config.yaml
arch: "unet"
model: "class-conditioned image flow-matching model"
dataset: "photos of arthropod specimens (BIOSCAN-5M)"
train_examples: 97500
image_size: 32
horizontal_flip: true
conditioning: "class"
objective: "flow_matching"
cond_dim: 192
targets: ["family"]
num_classes: 218
cond_dropout: 0.1
logit_normal_time: true
norm: "groupnorm"
hidden_act: "silu"
weight_standardization: true
padding_mode: "reflect"
widths: [48, 48, 96]
blocks_per_level: 3
scale_shift_norm: false
attention: false
upsampling: "nearest_conv"
init: "kaiming_normal"
residual_init: "scaled_by_depth"
optimizer: "normuon"
muon_scale: "match_rms_adamw"
learning_rate: 0.0039
momentum: 0.95
nesterov: true
orthogonalizer: "newton_schulz_5"
adamw_lr_other_params: 0.0015
max_grad_norm: 0.5
max_steps: 2300
batch_size: 64
epochs: 1.5
lr_schedule: "cosine_restarts"
final_lr_fraction: 0
warmup_steps: 230
weight_decay: 0.3
adamw_weight_decay_other_params: 0.01
Rows from block 5 of a small class-conditioned image flow-matching model, named by matrix and row number. Rows with one number belong to one channel. Each number is 128 + 24 x the weight over its row's rms, rounded and kept within 0 to 255. All counts start at 0. Numbers have three digits each.
After each channel's rows are labels from the 100 images, of 14976 (inputs lightly noised), where the channel reaches its highest value: "place" is the part of the image that holds the peak. Only what is clearly more common there than usual is listed. The data: photos of arthropod specimens (BIOSCAN-5M).
# convs0: first 3x3 conv (model.enc.1.2.convs.0.weight, 48x48x3x3, standardized in use, each kernel summed), inputs 0-47
# convs1: second 3x3 conv (model.enc.1.2.convs.1.weight, 48x48x3x3, standardized in use, transposed, each kernel summed), outputs 0-47

convs0.6:127127086119108169110164120112121129095112129101163105118138160144177103111172119127109117135172137100108141124139095123152118193125099138140126
convs1.6:143140144126161090139116140152132120130198122125098146089141120114120139133182138147133097097164133184135133150147161145129123091111140152138151
place: top left

convs0.21:103106150142097171136135135106146145074105148122118160126119121106120090155122139130082161118146082130162126104116124106106132148153145113169172
convs1.21:136136089131126101121114173114123135162167064160136122121159126098119140130108140139128178111110156114095126107162092121144142149111126098087118
place: centre

convs0.26:147165137115143097138131174108166119120119133134135100120135151076112101147106125102138114135122161174125144063117135091143134114164121160098138
convs1.26:141143103116122139098178118129127171137109130105110141090141109089121138171138108110129177124141103117117152151101143175108143116149110176129087
place: middle right

convs0.16:109140120086142107090141152084108107147141161128157111143101140115094090149169129165168124135158163114100131129125084136133164134128141143095126
convs1.16:127076143104102113085143106138126144111158153149108158116142129132112092124095165098111131140166112127156141137110124080102122151119087075130125
place: bottom left

convs0.25:159132106126129139077105127092119127125139128154139100114132155073139098190117100152128117137139153184149148112138091129166105140131123128102127
convs1.25:110133150108105104181121120152117145139106127083145160134126124117115087090165132096143151133145112106153160111089133174120175151125145135121093
place: bottom right

convs0.46:127163101123143147120146164129166147092121117063138090071143167093126116116167114129133087114125153111112132126154137113150155123154118130121136
convs1.46:160113114140124162168135083115106116123100133151123132142078077110112144145110150143094097091122100140123148117120153119136081106097104110154108
place: top left

convs0.17:113127177150129109118156120160111124123101112134124157136136139162094113049131142120138121147141139147159124088121151100182139114084118133110129
convs1.17:100104152148132107090112110147075128053134111153116119133117152120168129083134159140121140169124119098110112133135098160108117138119151128152131
place: centre

convs0.35:148146113128119110065110158119162141104110116154132121102119147088128102183108111138116102117113152128133122116134182093159113176146151127143115
convs1.35:109169132106123141148161103117116127132141152088117153125158105127113146115100120091146140141150092145101162115111157183159141138169112089096111
place: centre

convs0.24:080126152132107160096171140100140162137143137134128195133108086115111131139152167141131155131148121101111108119098147091132126101088152134125130
convs1.24:110146166157163126115146111125139070169122114167089089110115139142130133111135148144122139130112139110116130185142131143108107081089153128153113
place: middle left

convs0.19:125132126135104191147134120111127182201140123140114146145118092111087124144137106127103147117100094096118099102125136112134135164146134110141148
convs1.19:132139123113121105086142144116129092115105103130136118150122153142098126126145149182162135142188179153129105141127170142134145124097111158116173
place: centre

convs0.33:128119127139148114144160123147161132122090171144131135108114154072117140187099111087112148099129140153105119102095143085147129135128121132094159
convs1.33:121159135110106163079121166101091136125148108094149150086122121124133124095151149109123158163103083127136147141118145144140114106168126137119076
place: middle right

convs0.5:143164090117125139123151171127149136092133148139161051105124130070160088125143092129154130105143118122138139102119114106139140134115110140131150
convs1.5:121093113165150119115095126138112126088145144119166136121141114112115118165151061094109151124119153160084154084122120139117096099126147144137118
place: middle right

convs0.31:122183123117112143132157141129134150140146135161166179117114119091130139159143117134129164117111081143135119083077116102107101128150090121148112
convs1.31:139154113079120101136092175111127120152144141154124112110138114095138120128151152127137125149118144137060146120104126199122134140146177129116120
place: top left; bottom left

convs0.42:137151176125111113118124089121128147089125118144166154129119137098106148099145145100166117151140114092128141098085153119173161136121176114100134
convs1.42:123120148137102146150143129133129133119179110114144103135102155214164141138171124140130149066139125131168115154128125116128143118134107131157116
place: centre

convs0.29:123137114142151143106125090146119155139102104098089125143078081085118154098109156142166118140154139122130127135150186145111164097114130138120133
convs1.29:094164146082121128141122110102112126117122139157124126173183080127153170129110127134127125118110111104169117121103158084160107148131145139121094
place: centre

convs0.34:064113148130147152115124157117140158135132103128136137113132157085109095171133109111141140116128175122128178101115106108169113152106139139135085
convs1.34:164143097083115101125092108130124138121098178137145130125151107078101144146117159136114078173111120131104144149122162156114107119158146123127149
place: top left; bottom centre

convs0.32:152156148132126159094121153089156088135116123154118138091119124117086140168079135149101115109123142153112160175103109146135099160113117151123144
convs1.32:151138121102143123169135118118097165147098119134098114104141129122182104165134164132145104185123156088123130105093136131151131120158151143148091
place: centre

convs0.44:095130071131104117136131125125148090115118160134132093116148160087137128112158081144134126132145189146107129161144163084120122119162119135134144
convs1.44:161151103094111132162152102130127176101150079116134164126100117153121104150131109120130084116145094123118144137131124115158168160111082107149144
place: centre

convs0.23:141170120125074115139135157100120139153138151136143145125139109099094080126110128140120109121106105111161122163114095104137175130172124080150145
convs1.23:129109108129129119108152100159108119113083115138150129172113130127102107146107111170109129139156124147141092075147151105107102169096091142086132
place: centre

convs0.30:139121113088122126100132130090116120155149095120149199129115143093117130134094120130110121170134127156172166121112155176135151121098109111122106
convs1.30:152156121131120124168124109117097112159111127136091124167154100133104144105124152123150170064112101106146104099112124138129140167174146132115159
place: centre

convs0.15:131127132115146083144132138116119097131142161137127141129158139050092106138119107194087145129121143118160142109149105109118155146162113120142125
convs1.15:154090126176093139116142098132100150132100119134123138126099130127087100113117123102128145148142111130170124101138128125121126147082075120060127
place: centre; top left

convs0.37:168166148085117159110116138117131140073144131124145109124127136118156145158137121086139114112095107128113172091143136128142098188110110108118103
convs1.37:131092077163129147111142142142142152114118121124141153119135133139150109096127111100122136124146168132092119147101137156110128075126198174146109
place: centre

convs0.27:105114119117141140090126168147176120130108119130172112114155144079128115131092107110135126092130102124112118117125176130168124183101153155113106
convs1.27:180137114121137127131100143102120132123130154094124117094137160127117156160154120098134105146108142155093115169119058133148118091172122130156133
place: centre

convs0.47:140109129106094132110138146122146163093163136168140096149137174104131104156139106083140097111104145155091103095115160110159119146102129144150146
convs1.47:118135180134139132160136104150143120119120156113145144136100137138149166082161137137112149147141093146090174125163093142151143169175125148134111
place: centre

convs0.40:111148133105115174090123110161148118101139125140135170121125168106114143110107106107159115138151138167089149111072182132147101145114128144122133
convs1.40:144126100122095133177136106141156146117138142163162095128119075120131148114140096116130105146134132103097090121149095078151117141147120169139091
place: centre

convs0.38:153137140130120128140110140131095134129127105116122108136082077105114158110142138113175167129136106128148119084131163188114145074100137151132144
convs1.38:143139089150111129098114159152129098112106160075155114120157132152132133087119084086100143131129132118101144089140126112160104078132156126122132
place: centre; middle right

convs0.10:078135155143108141131102085131113161105111131140136150149134102120069151091122136113129118129136142112132139104108179121116126113128155198151144
convs1.10:137163161179113152113128124161113111095135135148127102160099156155169130099183148120178110137100117169135100117143126122123138145115120127125162
place: centre

convs0.2:153092115116138121206125110181124109099132106105099127121104133102124125119154185115114121111148153138109155115113093109153146138163126145129137
convs1.2:114128136170148143069125184111156148153162134124130133082129085118110133140128076158128138140100125139145158140126157152104122136088137127133151
place: top right

convs0.13:144125111127104157140145105144062143158131142120146129108134148067054109121127143133140143154160137116133119134132095127136150179142126107113115
convs1.13:124119120138129126126125135090158142131111137137102119170150121128109110157108124144112144127152150165164121123136175056097107167138097083113160
place: bottom right

convs0.0:120100109119128138113129109117099116107157170124131130128109174150121150165153132143100178084129156163124131113131074097139126116157160121106170
convs1.0:120126156144114129137135141141158106185159055152156139141140111127148129094123115110126128166137126133152153149176151121115158143180123120119104
place: centre; middle right

convs0.45:149141135132171136141179147138148145114145136117123086093100113071102125148113108169135106136090171136072118118139129122136129145148098149128112
convs1.45:135150140127121151126128109127138151125073136124115150143074153106134125129115167086083113135098069120154156131095145137165117125098148110140099
place: top right

convs0.22:128138144124109178167175132119139188113123147121105130105144134097106087128123126121116115126098102121101130100168089124114153175130155116162132
convs1.22:148134139130118109102112144107174112158138120110120121122131140078117130158140135186139114124158174164130111121107135133155105114098128133083192
place: top left

convs0.8:168124125126109096125103141072079133152186114152155141149125151092156109142132133120136100098134129170148173110105101112148113136118112126130131
convs1.8:119110119149120117133145106161148140164117129096125129108116142177170085119116125108111140131114169096131102132132079120077155125183107155119126
place: centre

convs0.20:164130155119107125186140123121132147114096151149126119163133133092108079123140142131117122145139132170114089048139110115136155133127154147130117
convs1.20:120102134116118100121155150104153151124140145096102129094129185134095089130108101133133152110088138118126117121131095094142113140170114099109188
place: top right

convs0.28:156147156099135099120153142071144185116116097129103102119105105118099121160164122119136106149149178163126131083118160130127126145141116138117120
convs1.28:104145128107138179103096147141161114141092141123112129125141173067115098169095149148144120137105114123133131151083158145104097119157122115123134
place: bottom right

convs0.4:138135109140145123149175098157121129101177129123134120136105152075140123097130119103112123134134127135114110158123071137113159178172096155104127
convs1.4:155108102155156127127106166090136124155124158158129155120115145153129148124157113156094097118130140127127200118116150091143123094139152159165134
place: top right

convs0.39:154152155098147143146147134158158147098105143128134148125142160081080088110129107106149120104083115125077122104123136140160108133165148146135146
convs1.39:116111096111146148102106132118130164127112119130114103149088125095131169084106150145102106115098081116143124148091148157143120143090169120145086
place: top centre; top right

convs0.14:134158131148088157157141119130142169145101131129112144096150101125140090115096106146125139130110096117098110128139077093116106164173160126153161
convs1.14:120106111129147101146146147114150111121161141139146130163120159162087121151140139119133087143154169149153078121118137131149180182095117146112140
place: centre