Rows from block 10, named by matrix and row number. Each number is 128 + 24 x the weight over its row's rms, rounded and kept within 0 to 255. All counts start at 0. Numbers have three digits each. After the name is the row's rms in percent of the matrix's.
# emb: conditioning projection (model.decb.0.2.emb.weight, 48x192), inputs 0-191
emb.0 110:125117127101134113098103138123149114140133120121158148114132129129127050175108125124110119130137082094134118139145151093151139129138144089116110086092141136115145169132095128091101148176101142119135143130167129121155128132107114101108153124156129134123138166167105154129152136150153143136152100152188147164119153149140159197131155149067151105118156119147078089090097115124135104135137112131128092131175139114135159144129077121097136101097177165139126121158151133101170102133149106174145113094149121120137113143141141113104174116159128165139135100127105134114100134103134133143
emb.1 091:124158123098142133112146128151150130102097139119109147203125136130160199103131129134121164132103119138111114154073143131074105123103120115123106124113122118153122118146150135158191101126129128110058151101101136129129167159094125137124142147092096142133131154125095125117108143123151083082114154171126079094119135187127121122135141144115180125149165138127115149143094133130124127136133102141119089122100167177129095117140159156108155126148092104116184146144118116114162081126149117118149141143106115118163158149147143129121123168125119113137145110170128125108159146156116133121
emb.2 097:117096120141130083156142043106133158115128114129131124095129163114114130138129140088120144127099116156156120144147154151147136128171137165163085114146140114136128142147148103100143110153113132136108099154105151091116110122085138119110111106134113130105155149111125156095148127127120106139117120113136132135196124137099114137134119145151159147175136151102151123107136130147115107085129133132079147190127097038110143152136111066109092117134122141106117139126155166128156107135151118073132141161131124080140163098121116117142144117086146138142133163100133150105112122098168096122
emb.3 100:105119131082117135086158154141101102100096158123125140148095177137123131129145151111086107132114120103157134170124158153151140107100115079143161127116115141093154134134150130125086116161162115113101113139156130149133129163156154129136154132130103117102108107131130102160083167142125120132101119114133157188125143148127145132157151125118130119141112119133134161175109154120119148131145124117195092121113234105132132136130158115141158124171152106102127132160123113115144152136101163104113097096134106120127077135102097155104119120105137140134124103136165062132117151125111103102
emb.4 097:130114174148148113114148138127121145134170120112101130163144088164131147101160134112125093094104120106178127118151123124106112138120126138124098124119123148099124088123116165108141163148146107134147108116161112169103167134118117118090107138118180143100119147148092106087103129124139137116074117162110087128117151130125157128140184168136119150109122144141123138122110133114144140162128128118132115154166130151155120140094130139131152090119066064132127099088133120112096120115168099115163174100141123071133153123141116102168111145105118170120119106069130126110120051117125118145
emb.5 103:122144072158158114110117056124139143135146096116068111117125084109135098094134150129150137099113108135140134080143097129119135102128134147085087180129088127133130130110110148125093136095112167153104145107074154074133108117122117143139106164107108123125103118109106132160108107117117141137098132131119118106144128140125120101114045133147138101141115188118117121118094107097138118137096123136134145112149088141111091127131150140139118141114108156116115122115136125112098148122103152123139095122140092179142091167109162153149126103092116108123150110173174172113127086151115118140
emb.6 091:152161140129126101153142118122167103143167107134110092112127106150128162180141134091155135120110087155099152118164106134122110137112126171096130100147170149122125128089114102139129085111103112142109115131105153104110135101126124125139148114143118144148148156094142163124120120103148141108123111164103125157149144069161140120067140142133103121091150151131130150136108102128131138105128122092161171171107104140114109099125101132134089135092155149186139129098131137164139123110179102151126175087145096167136126091126105136148148144114097114123129184128127088164116158090172095118
emb.7 081:121147142143158129172122088125172101088101126108144095152103111137119140130134124191137037155119144143103108122146096114145127175143128100100174154106140090120114127114109114161143122127125110140140151154142112123103141126135166135161129115093153144149123060119131161111134131165133120118157109119140151165139146161136109082113097120143156160133119113129174084113141098123134130109106128128127161129118098096126105125162108152158102149133144164117123116105166101154136119136148169175091128148144154179159085162140138168111103127129154098129117162150117150130146104119112113146
emb.8 092:151102187131137167138136142117161109121095149152160079127145142118138109145137157178111131123156122126145117142088158117134111153135105169168145113112123124084121123103153109150159142141138143096189108136100075134129135110167139118116113139124077107125154126133135150134145158126150121098128171117148126122121091140187113097106140128107137106083111111116127119131109104142136106112144115155099131111162089096135135135111120112154125152183150094109129104099109161168108182159128139114156125162159129158095132131100133117093172126103135149151120182135097188151105118155130121109
emb.9 103:094126166150098118099156108140112139139176118144141142161124151141106142134115096129139174151139197147129149127163137117104118145129129137166153134189132106166121115143129105139124142121141164139147134150149114178146122130161123101110123109127171112146127127117146114147141135212122142138145169138100114120101102108126088115134120141130101144187130135101130100146200117110134147126174159130133095122103151105154118123125149124146129124216124109104116153114109126113113135103109106102113180185075163113133147111146126149134113123125137108126116104146142093112134143092160133122
emb.10 096:142121117115132174145140172129133099105045155177126093113166101111132120154123102124112104110144103092083112139127124114139123137134098114153138118101102125128122131146137130143119119121133103150186094096097117158142100150124113146129153108172115117150149121139148144159132115091095118198146155107161178125108160129113136107143134098120150151069109145148116148128140129162113111119142115154085102092107147144152158142126141138131113145081152171140161124136153142199129084111134123170106122113113156117094125106168108114127110109147150127111082125117116151160140151139143136160
emb.11 085:112150127142102158153072180161081125112152125104096131118139113099155083132105128104114173147147174167099127095129104113142138117130157090110108151163093125139153133148141102125128139096109138128140137113134154124139100133136129109135126085172204117130145164107102137152127102139102126145132113096114152118141093087133166091132105137147096114117177104103097129141090168140134158135158140133117102105143094187091127091166131095149111143102127138158135135100140145150093110103101098089100152112136154142138129135112121125125126145171149135105131147134142096152167144131132171117
emb.12 095:124148095092144122154103126137107142164139134105124133107123116158123088144125119100097158136110117102132129102168146149116131158165155088115135087124099145093106134152120160109161124123110109139141110116150105124132148129150120086179158095142184106105089140113124127159118135132115149105097145116133139134095129107182121148166119092151123137166078139149156095118130140141104080124104132114144127122135132078126136157127135143116107144160138134119117112125108107123134155156169127123162090070117160079115095120153124162093107174104127155148101187121185112148104074127122139097
emb.13 099:139133127150148114098099120096127111116119160120115142132110124091117148121121178108131137121096122134103166094131103082129131119116140109092137151132107134121114184121099142113039116088090135160110107085077132115102095147108138133095118126144099150134097125144148120119143106117137148086163111156137140093144126119129118130145109107117172132067123148143108154092074148125143129097100099114113115140138107141124108119163102138121073091086193160112127107110109144119142120119152151173099157152116118165149126123174118106147106094143125110130154118148161151140130131155103139087
emb.14 091:113107148081129130112129116141104143154108125158115075102119113155125092098104080097171128147135101144101105156142143134174116080115145120098150144133118068103125124114115120151088132138178136134148133170088119122121131161156097125145083187112120109107099101125101142100134123126135137145165105091128086109096113112145112124139113094131135108084121131105061139139160129105141145110123143107120139069170136158134110083084119157141151134106150136105131112153150120129137171131131177135147135099111137105144115172133139132134127088080083126120130154133140106102116119156135140139
emb.15 099:144111125127133141140086132140144160121154119157151105082128159104125090182152169135123090054136112119130147112141089115140142146111131166125150146125128099152133113173141135152085151145108167102119101145130113155110110142138156146144163110132101123102155112134157132139163140131121188146159136138195183135127148113143166104107110109120129160085176132136128158133100140125131154118114143107150151125123117148117138148131144109168139157115104111141079123152132119105126152160136118121132122169152100129177059123122114104110129153189097164109113134133138125142098139137154109162
emb.16 107:134109146106102110109163103086073100137090104115119108112106123144137104074103109109145110144143125138122113093106103131131123094106145157091097109168124142138131152115115143137150130096113116106143145105104132102113122133102125119118131113101084188110135144115111125112119136132151113145104120134161141089096118109089131112085086153120136096179136092079097107165092143128128147147143123096122117120122170118147110101123154128160100160143151127119126134140168109085109126106106128134101142128105177130079130147147083135159152134102143135125084137135064141113082082149069115121
emb.17 112:095156087131112147091139121108139087095147128129108112186129114106127149144126155135162108105115150118115134168104129097157130095173159113123100140110144128147165179082133128104145120113157160129127102152151097145161116083143184169119134074170149157124124178135125170105118130159141104087099076111159138130145147168154094110160137138104142086123113143111114122072141061131144133130137161121130106154127072124150142152140126110137097118111133108120124117118124149127117115139174116126173118142149150108111144109121114157138130108110115096131110135120126172132163132112134125105
emb.18 107:133114109148149150178131138148181091134086144169150129144122137152122120133138128169149136144136129115124098129111166150114088162126085133132135123101168115118096064191135131168156094147116134141141131144170132118096169109111139158109128183131134080186163135116111132182133104131150116110129140130149095099102130111131152125095101158131134173155122124119113129117102082122129142120110114148169097115111122100148122157129146101186149161119119166157131131104145125111144142109115087124111115106140131155150151103113150126139141163119171149137123146186116079127122160138122145124
emb.19 105:123127145128133119180160163126144149113151120147123138159153142121173136151125136122146143119136129157137131090135125152146094132065116160105136134157126142109092097189116132149117082119104125108094103095121098155176120131146132137118178124085117116127146152160121122196118142106104094129132143178122131126146131149085122115120142121139096190074114119178155155130156098130119156143107132120129098135105138181116141097145087115147121134122093139140118137127119102147113086121144125130086137126121144117181164088121091127153119129146124137105115083174145082128136174126136111111
emb.20 108:144130090118167133143132133117181077146111114121165142155130084145125126161154115128093122119128064090154149153128123146123135153148095172077118077104128159133126091148145142130171091130155130131138140127158133124126117144094131131070103145097154121123137165105129114163108132109150127162120161117134093115154117125130121098124145161107102161161132147117133148151127122108139121120096149146097141194105169130133151130104114140100128127137118188134160138133161139157100121109115119092150165144148101128145162109147168081148124124128129143145128075138110094141158181097154133148
emb.21 124:114155103149145150126131104140120149158150105134142160154120139146132114111155116176129165140112135129114093109113158132116170114126110108175067139153128141127161111088153135121158158131133111138138159139142143096145160108149090093159101135150146120115144155160120137081116128148157163145111115138067145168175131102149133099150165128131139165175137135129140101168189102130127131143173132162078147122152094135104138128134118147097120129188086106151127163168163126164125110108119108120155130113109124103112119139127169110144111152113121132144192091124112121152136122125106129163
emb.22 114:148068161141098150126115114165127167114102167105140149121097174117130147097130127113115153126119190149146122142118142153148099145156123103169138169156142131125164113105119129150102126153131099134103136180129159134078119139123097151153131130132125111134136092123153128079110135158100152143116120091115144156138138103130119181091163112125142143142119126132165128128139209153157125124160106148124121112069097098148123129151115118113147082164160104094172144116094112159131152146119143116100124146155153115160131135121114171087122103140110097118135147069131141115139130094132118124
emb.23 100:099126132118128079078138092090126116141103122131128143116132129126111185163102135096102110150115120151148205120101134099132115123140126122140135145080172109114101159129162118092109190104161129158105116089063167145123107147133140065105147152133133147141112078126167087123134117129121117113140138149123147146124123136113099108163119119130107059087122098093139128125107179131101132136128137126133109128132150123111094082127126133120129132112147069141118127122097171133122126121121147099083114112100101150109116163120134120106156100135103100111117111148125101137130123104160154155
emb.24 105:171115138138156139139131132143140172139117107161117131133150130120155113125122123116169129120162126099133084141119099138136164126140109086121106154164071117130113168115168138149168088132131093125110158179134106129130119125119135147115129135111082137108161143138121131093161098133130117108102114173169124114141126138192156144118127120107182178131110137139073131124163121161141110103100113151123118107135094143114143115118111138143124139088116114086119116144120104155131129125132146123183142161167145079186180120147099133125146107096171153126153104104115171135185161152132135117
emb.25 109:099098134116114138104165123136166148126123078139109139167156160133144131118134086158123186146123147134140148134149156109105118115103132102125099104085114160151155133121133146090147155085134099120131133100123128119090151134130119118146107127139140129100125120143113116100163138160140144157092132149134070100124147116112148130203134149135141158124139154188128172129118081113140108145127125123114116114120127184133121127106162089132164134135091091160100190141146170117091102079096128090159099136121126114121148124141114114141090130139106135124107067112104085112139135118129158089
emb.26 091:117136135128118115153093093147146117137161120110102101104122137129100112133133111156118131138141104114089134075155149101148166116102097128138122166155134071155137084151117107146156103143109162174108149124108149142116095117123106159133120136098142105146136162155105119170101114070108131199129161111073120134138103142142108116148117133119107164149094132126140115114174143124142105102107133127125168155169110148095088100122137136133144090110189115118142116159114089155146110123140140151097101100078095147160082132127141131110126162166108141128146116168148142091106105125133151148
emb.27 083:116140108112114154104105183139115115107115107087160121137141091150083148141123146145116087140110119138111133083123196082126194097110122119153145124100135133139075165181126111111131129098088090120156130126138108182146117149138113098075122104097123146135153130101126107117142142157109117101105146141123113146134152108111088109146146123077121137105081105113120088132150137110136148113147101152129106111156088114133143136148114116105093105115148134132128149094099146106174125124133087107159115151116105143116164129187139103121125074122116114133121102117109171160147142148144142122
emb.28 087:128138143144107131172122124134121150135121102128153101091124116160143113121114145110044178135111146109118095100092085125115102125110157091150145125180150119112102115114133140131115149133147142126161126126130118156147133124128128122127114124124156123092150138144130093146117113159101153131111102148083125131109099137077121094189161123139122114093137107136181127162161175149083164145084158132181116108119184129148134124099114120101147128133124099119131145131118130162114107127104132136114131173141120120136063163136158137122137083159146115133152109135128068121122147083159139086
emb.29 130:140117161140150150118124116150125116143097123132143109132095101127137134086147137126153114088113090132174128164124108136128130165162148159115081119111122151119116126095153122171123130142120086122130154175133174142147118098132154117138114107139137141129135135130113144074132154124140107143126096114126124167160145133108132123096134148141116148136128131152125116115144148135139110099121121115063152179098108096130168163133125124142100116138125108085125120089143152149176161129143114116116145138140211068124174109085134149135119124105126130173162173066087144139120075104124098170
emb.30 093:144136130069131135107137120151105098112122134145120111092133131127122098160119123115120104148128094120094116162090150133133137100109101143086161133176075121093129143103142131121114098145147135112126110121149096081097122170165134126150161128139117179163134140105147157171108114107147125174159127123106156121084140148131147163114122076108144095133107119109114123120069108124141129133157141095163134172127165112122121125113117087136125143128173180112160139118127119102130143134133146134113079067108127134079054124137153115098141153120099138110099110117153118097100129133156124155
emb.31 084:125146112136132108118142105127104129147125153115076151188136120121127139112177130143141119100137138118142090113140106131088122117160148154110116079133139148117146154106086122125132124119131129175128123136162116128093126155126122145104075113163126106162110125130116124135075105158134145102172126164118151141131142125096138132125132124124112094182116129128131147092094108158099128132171127122098108140123121138170132113106145144137105166166136170183115095143140140113160107128143128115116144047113114181092172105137104138152098143159071092131114157150112149154147138177132149177
emb.32 103:081163131179132129157173171154112116130158109129154133128131148124168113161090122126109152123146123156108141161165142181125110142139106178089169143128177153192151130131111113130133118145129145136160097124120128135166107131121117110151154124108139135108102094084127106166163102142088131147156122123153139136127159140140138130102142095146130147152136119163147112135163131125100132170107110118169172120122147135145113121144111124091115118106147087148111133153138146182105122109106168115173143129136116190114105121152129136104101103112099117135138082152119070110162121084136119105
emb.33 109:114160106113169123141098128111147117142102181133117104150109156144104103151115177166137128154134179122113115100151159101109124137099114126155148116099156100119118070201127135127093164138146131123145156141129135133117150090136149141135131129095150097117110126097150099131094141136110142054137146113132164136110140118145095096132066135141136110127127072106147094140109110099131172113131113149171136067151133145153114127177099105166121172168098133157097147141114123094142147136143100127135106144157098127121159112117112120129153126093153124114091152146134124110141134129115101114
emb.34 101:156107166154142143120102141125129143129134144135126132101110129132128148133139159052134093139111100152133190141135056142136142112158159129110136134137121140160152113094137128162063092159123139076096126137089123113119142146081142144138148130156115120109119136148134134168144142098124129116157137111131173125142116148114120164105145102113151096100124146127127133106116117138111090121107133152150088128113138123109146171157149141117139127060146150093157132106086166161147114138154130140073140108134160130140085136118154134119124111158159125138160147139192187131131147126136120083
emb.35 090:134117116078106117107134078122136159103182137109146080122131142088145123142128147141105128145101110174094126122091118116114111120117169127152115125102129086102134142121112119117147122125110128179142150103114136131140161124126110119145161146156082140189129100116113150137148097131104115133137115080148129144095150146093111113134102126147109107164130130099144161154076157099156133100116115084125121162116127109135120127082142146140155148208135131180154126121149132143115145119128105149079097174142117161088128144114053106106160134125118102110125165139140127125093116145103115141
emb.36 094:131132140140119105110124131182139114096101158152105160113150111115107097093138140095125118151119081106106122108143119135125110156133105119135122132100089117089165159170103107122101132143097126128129101104163129085108165159093139135125126112106088159144099148153132127149159148100166121102115098121148105127128130113160140125146132147117133106163118125102111136135110106133110088124105117083136150097165166092134119118151146108117130139111138189137166140148143129157155103135185101123145133147143156168168126124147110088105144134132146128154135153117163213124087092133082121069
emb.37 089:092136164124141103148120088108126122202153136137169132145136160140105164121114115133139135141129151107177129127127174143100105106139145117151139106123179126142129096123122106128184111128137154172149113136098090097127087105091145087092099133099156114152109137111107113146135147115140131145150150162100141161148152125144119083154122130148104128166119129099191128181161139100122095126156086144129155128089127111134100133139125124126086136139141130180115151121145118134113146127132136131102112125121166167133202113100111139129145127104121100105141119147121134142171163103134111073
emb.38 092:125149099129085098143082124141132134146087145114143124149124117124121150158132102139151186075084150088110152184104145114137117142127139120127142102134153163158129043128131131123109111152137110086102135104140085089122163146137129130126110138164162107111137179126128109130114101130135107121125108133162122072131114126109139126139120142077100127137152138171078139111100109132134119132150146129125129106114109168105126183119130149103140136107111135139136140132126149129134108101100112146189100108153139100131156137156117074114152127167116138148120173145131105183174154107161134108
emb.39 107:126141121139158144163142160146123134127105109105129128150114114148135090085125135148106207147131116140168132132115140144108098110084123098133073113103144164132149089139064152107175142158145146114140136079104152108130155110159114100120121109138145120116133128135102133146125087121072134142118126152173091086101138137136109107140162146147123157112151130108127152093165092120113120118119125167107165125112095153124108111130127161104164135122130121176079128121120151082126152134125117112158102134145086159116126160146115120145105106102107149116098091084114075105113118107127170114
emb.40 088:112119104133111133120121167088155133105092115129139108167096116147143128112142176144130044117102151182170105062126155074145117158161151175157151148118148119162114153110139157115108139096145136145120114140079131120121112123106157130102095095103121078141101147107153128105148148174139102157142136132109128139129096111155116166108116091134159092126149149107127107097120140119121096125113120152153131087146123117155124135140163104116094141108132147106155125109084104151102138129137137149104124102128169130144133101153118148139154088135134110182147103149135145116150124183125137139
emb.41 087:106113124142172122130128141119110132087150138137104135152172115141129153124150105149128125146175155147112131167112125133132144131117145190140176113108142115091066178145163074130095131086162115144121103093133141157104145104156105150141153146123117136114112138115164114189126134165099130120117148123106098121089105139088099128151122143120142140134132108112139094157111138125144195115116151114106137171140100109114109063103139107155100117145092148079142142101146140106100150116125109130138111127105102100160103121083164149141135157119144103121097109138126108100096111100128156092
emb.42 109:102163112136137121131136115118153122124090125144133108123068102156107141158147110169096138111124117131115115135131180122127134143126097152150088106106130124143151092126087180116118156143147100155126132118166130199100148085157103152138118126140108115140123150172137140113123121134100104106122142076157155167143125113123126127162108118133115139131108105164157102141198123111101137163119132143132120067096089111168125135110141102160134098171140128175063150125143137176141126122109113138112153127149111107110117182111155115106145125137164158158106123111092117122108115152143123166
emb.43 095:126153131147100117140131084123106164144167120137130134129115141141149140115109112203121130139125166131091119163155188157100150140123106109176150131159159116143074114106138114146159179127161155134126118129124174144139159133134128103164131152147145157154131105142138128146140130174121139115131107139109153158119135148112159137147093127149128169195157124093140122134206125124145186141156121092121113137136152123128113113153147126112132123196138116118158164129153097117119150129132140124139135179118160136110149101080122140152109141126130112125161152131137057155132127129117108124
emb.44 103:146087107135121162144142135153125118144126115144127149065181122118140112115144142131134159129136116142093119091149099142111082135141114118123110167154112143100126137128169127115190123125127122104129147148082125153178110115124134113143147155138139122118151139107121129086134145113138138171110119117138197154118135139131150171079130148159136124106153148140119146137171142146101133154126146117101152130121084103144130104131106128142147121149095083099157124121144093105111074135099138133101122150082130122167129113045153150108113141183168149107133116078122125130131122109156097186
emb.45 115:147120153124163138100110133110154109116154106134120148099139119079108102148153128083158129137120110126137161107153064152160169110138124100098114148159072115085095104155127114152083131109109109128100110155077107131164097090154142113089149123148121150102110140128094156142111127143115157085129125106098144124125121139152102117145113095094131092095121138155127095119082136126126117101113135172125082132141112137125128157098145158117087123081130124131134124116074120141164100128146109145105139091106163135132120167161140162122111142144135096108145149144145209126126109131117134158
emb.46 119:127119118141122115097114141155129147119141152089136124097168111124150149139140141072128101075139087110132115109140063135133130097152100100066161151139097130150135153116163134125103101141117114136113118126155136109105104152121142143100157118121066125119131130143135143131143122101153130182125148139108143131146127135123136151115133139110125096049117134118047156116050140152160113153089142118142098149112155118145128126130095112110115139065143098092163125137097132119106130161151141134131104118126076119149084113155127160137100128126137128132152098139133134146137148124141088161
emb.47 080:153081156122113145126161124131107109121126118085146137129097142110143143134123103134121145129149144188153168160119112130167120140125149130122142148130105102083131139124127133145180111167182105093155127202176133132141147167100104090120116138102140117122124095155094114084105133130153141129103130121141167137161098102115107149124195142173128153152145140170115117140172141127096163157130128105129144153117177142137123155099109140109182124158124128148127140147143142127134136114098156084134131161145153156101090158115083120130120122114133116128111160070158136118145154136102123108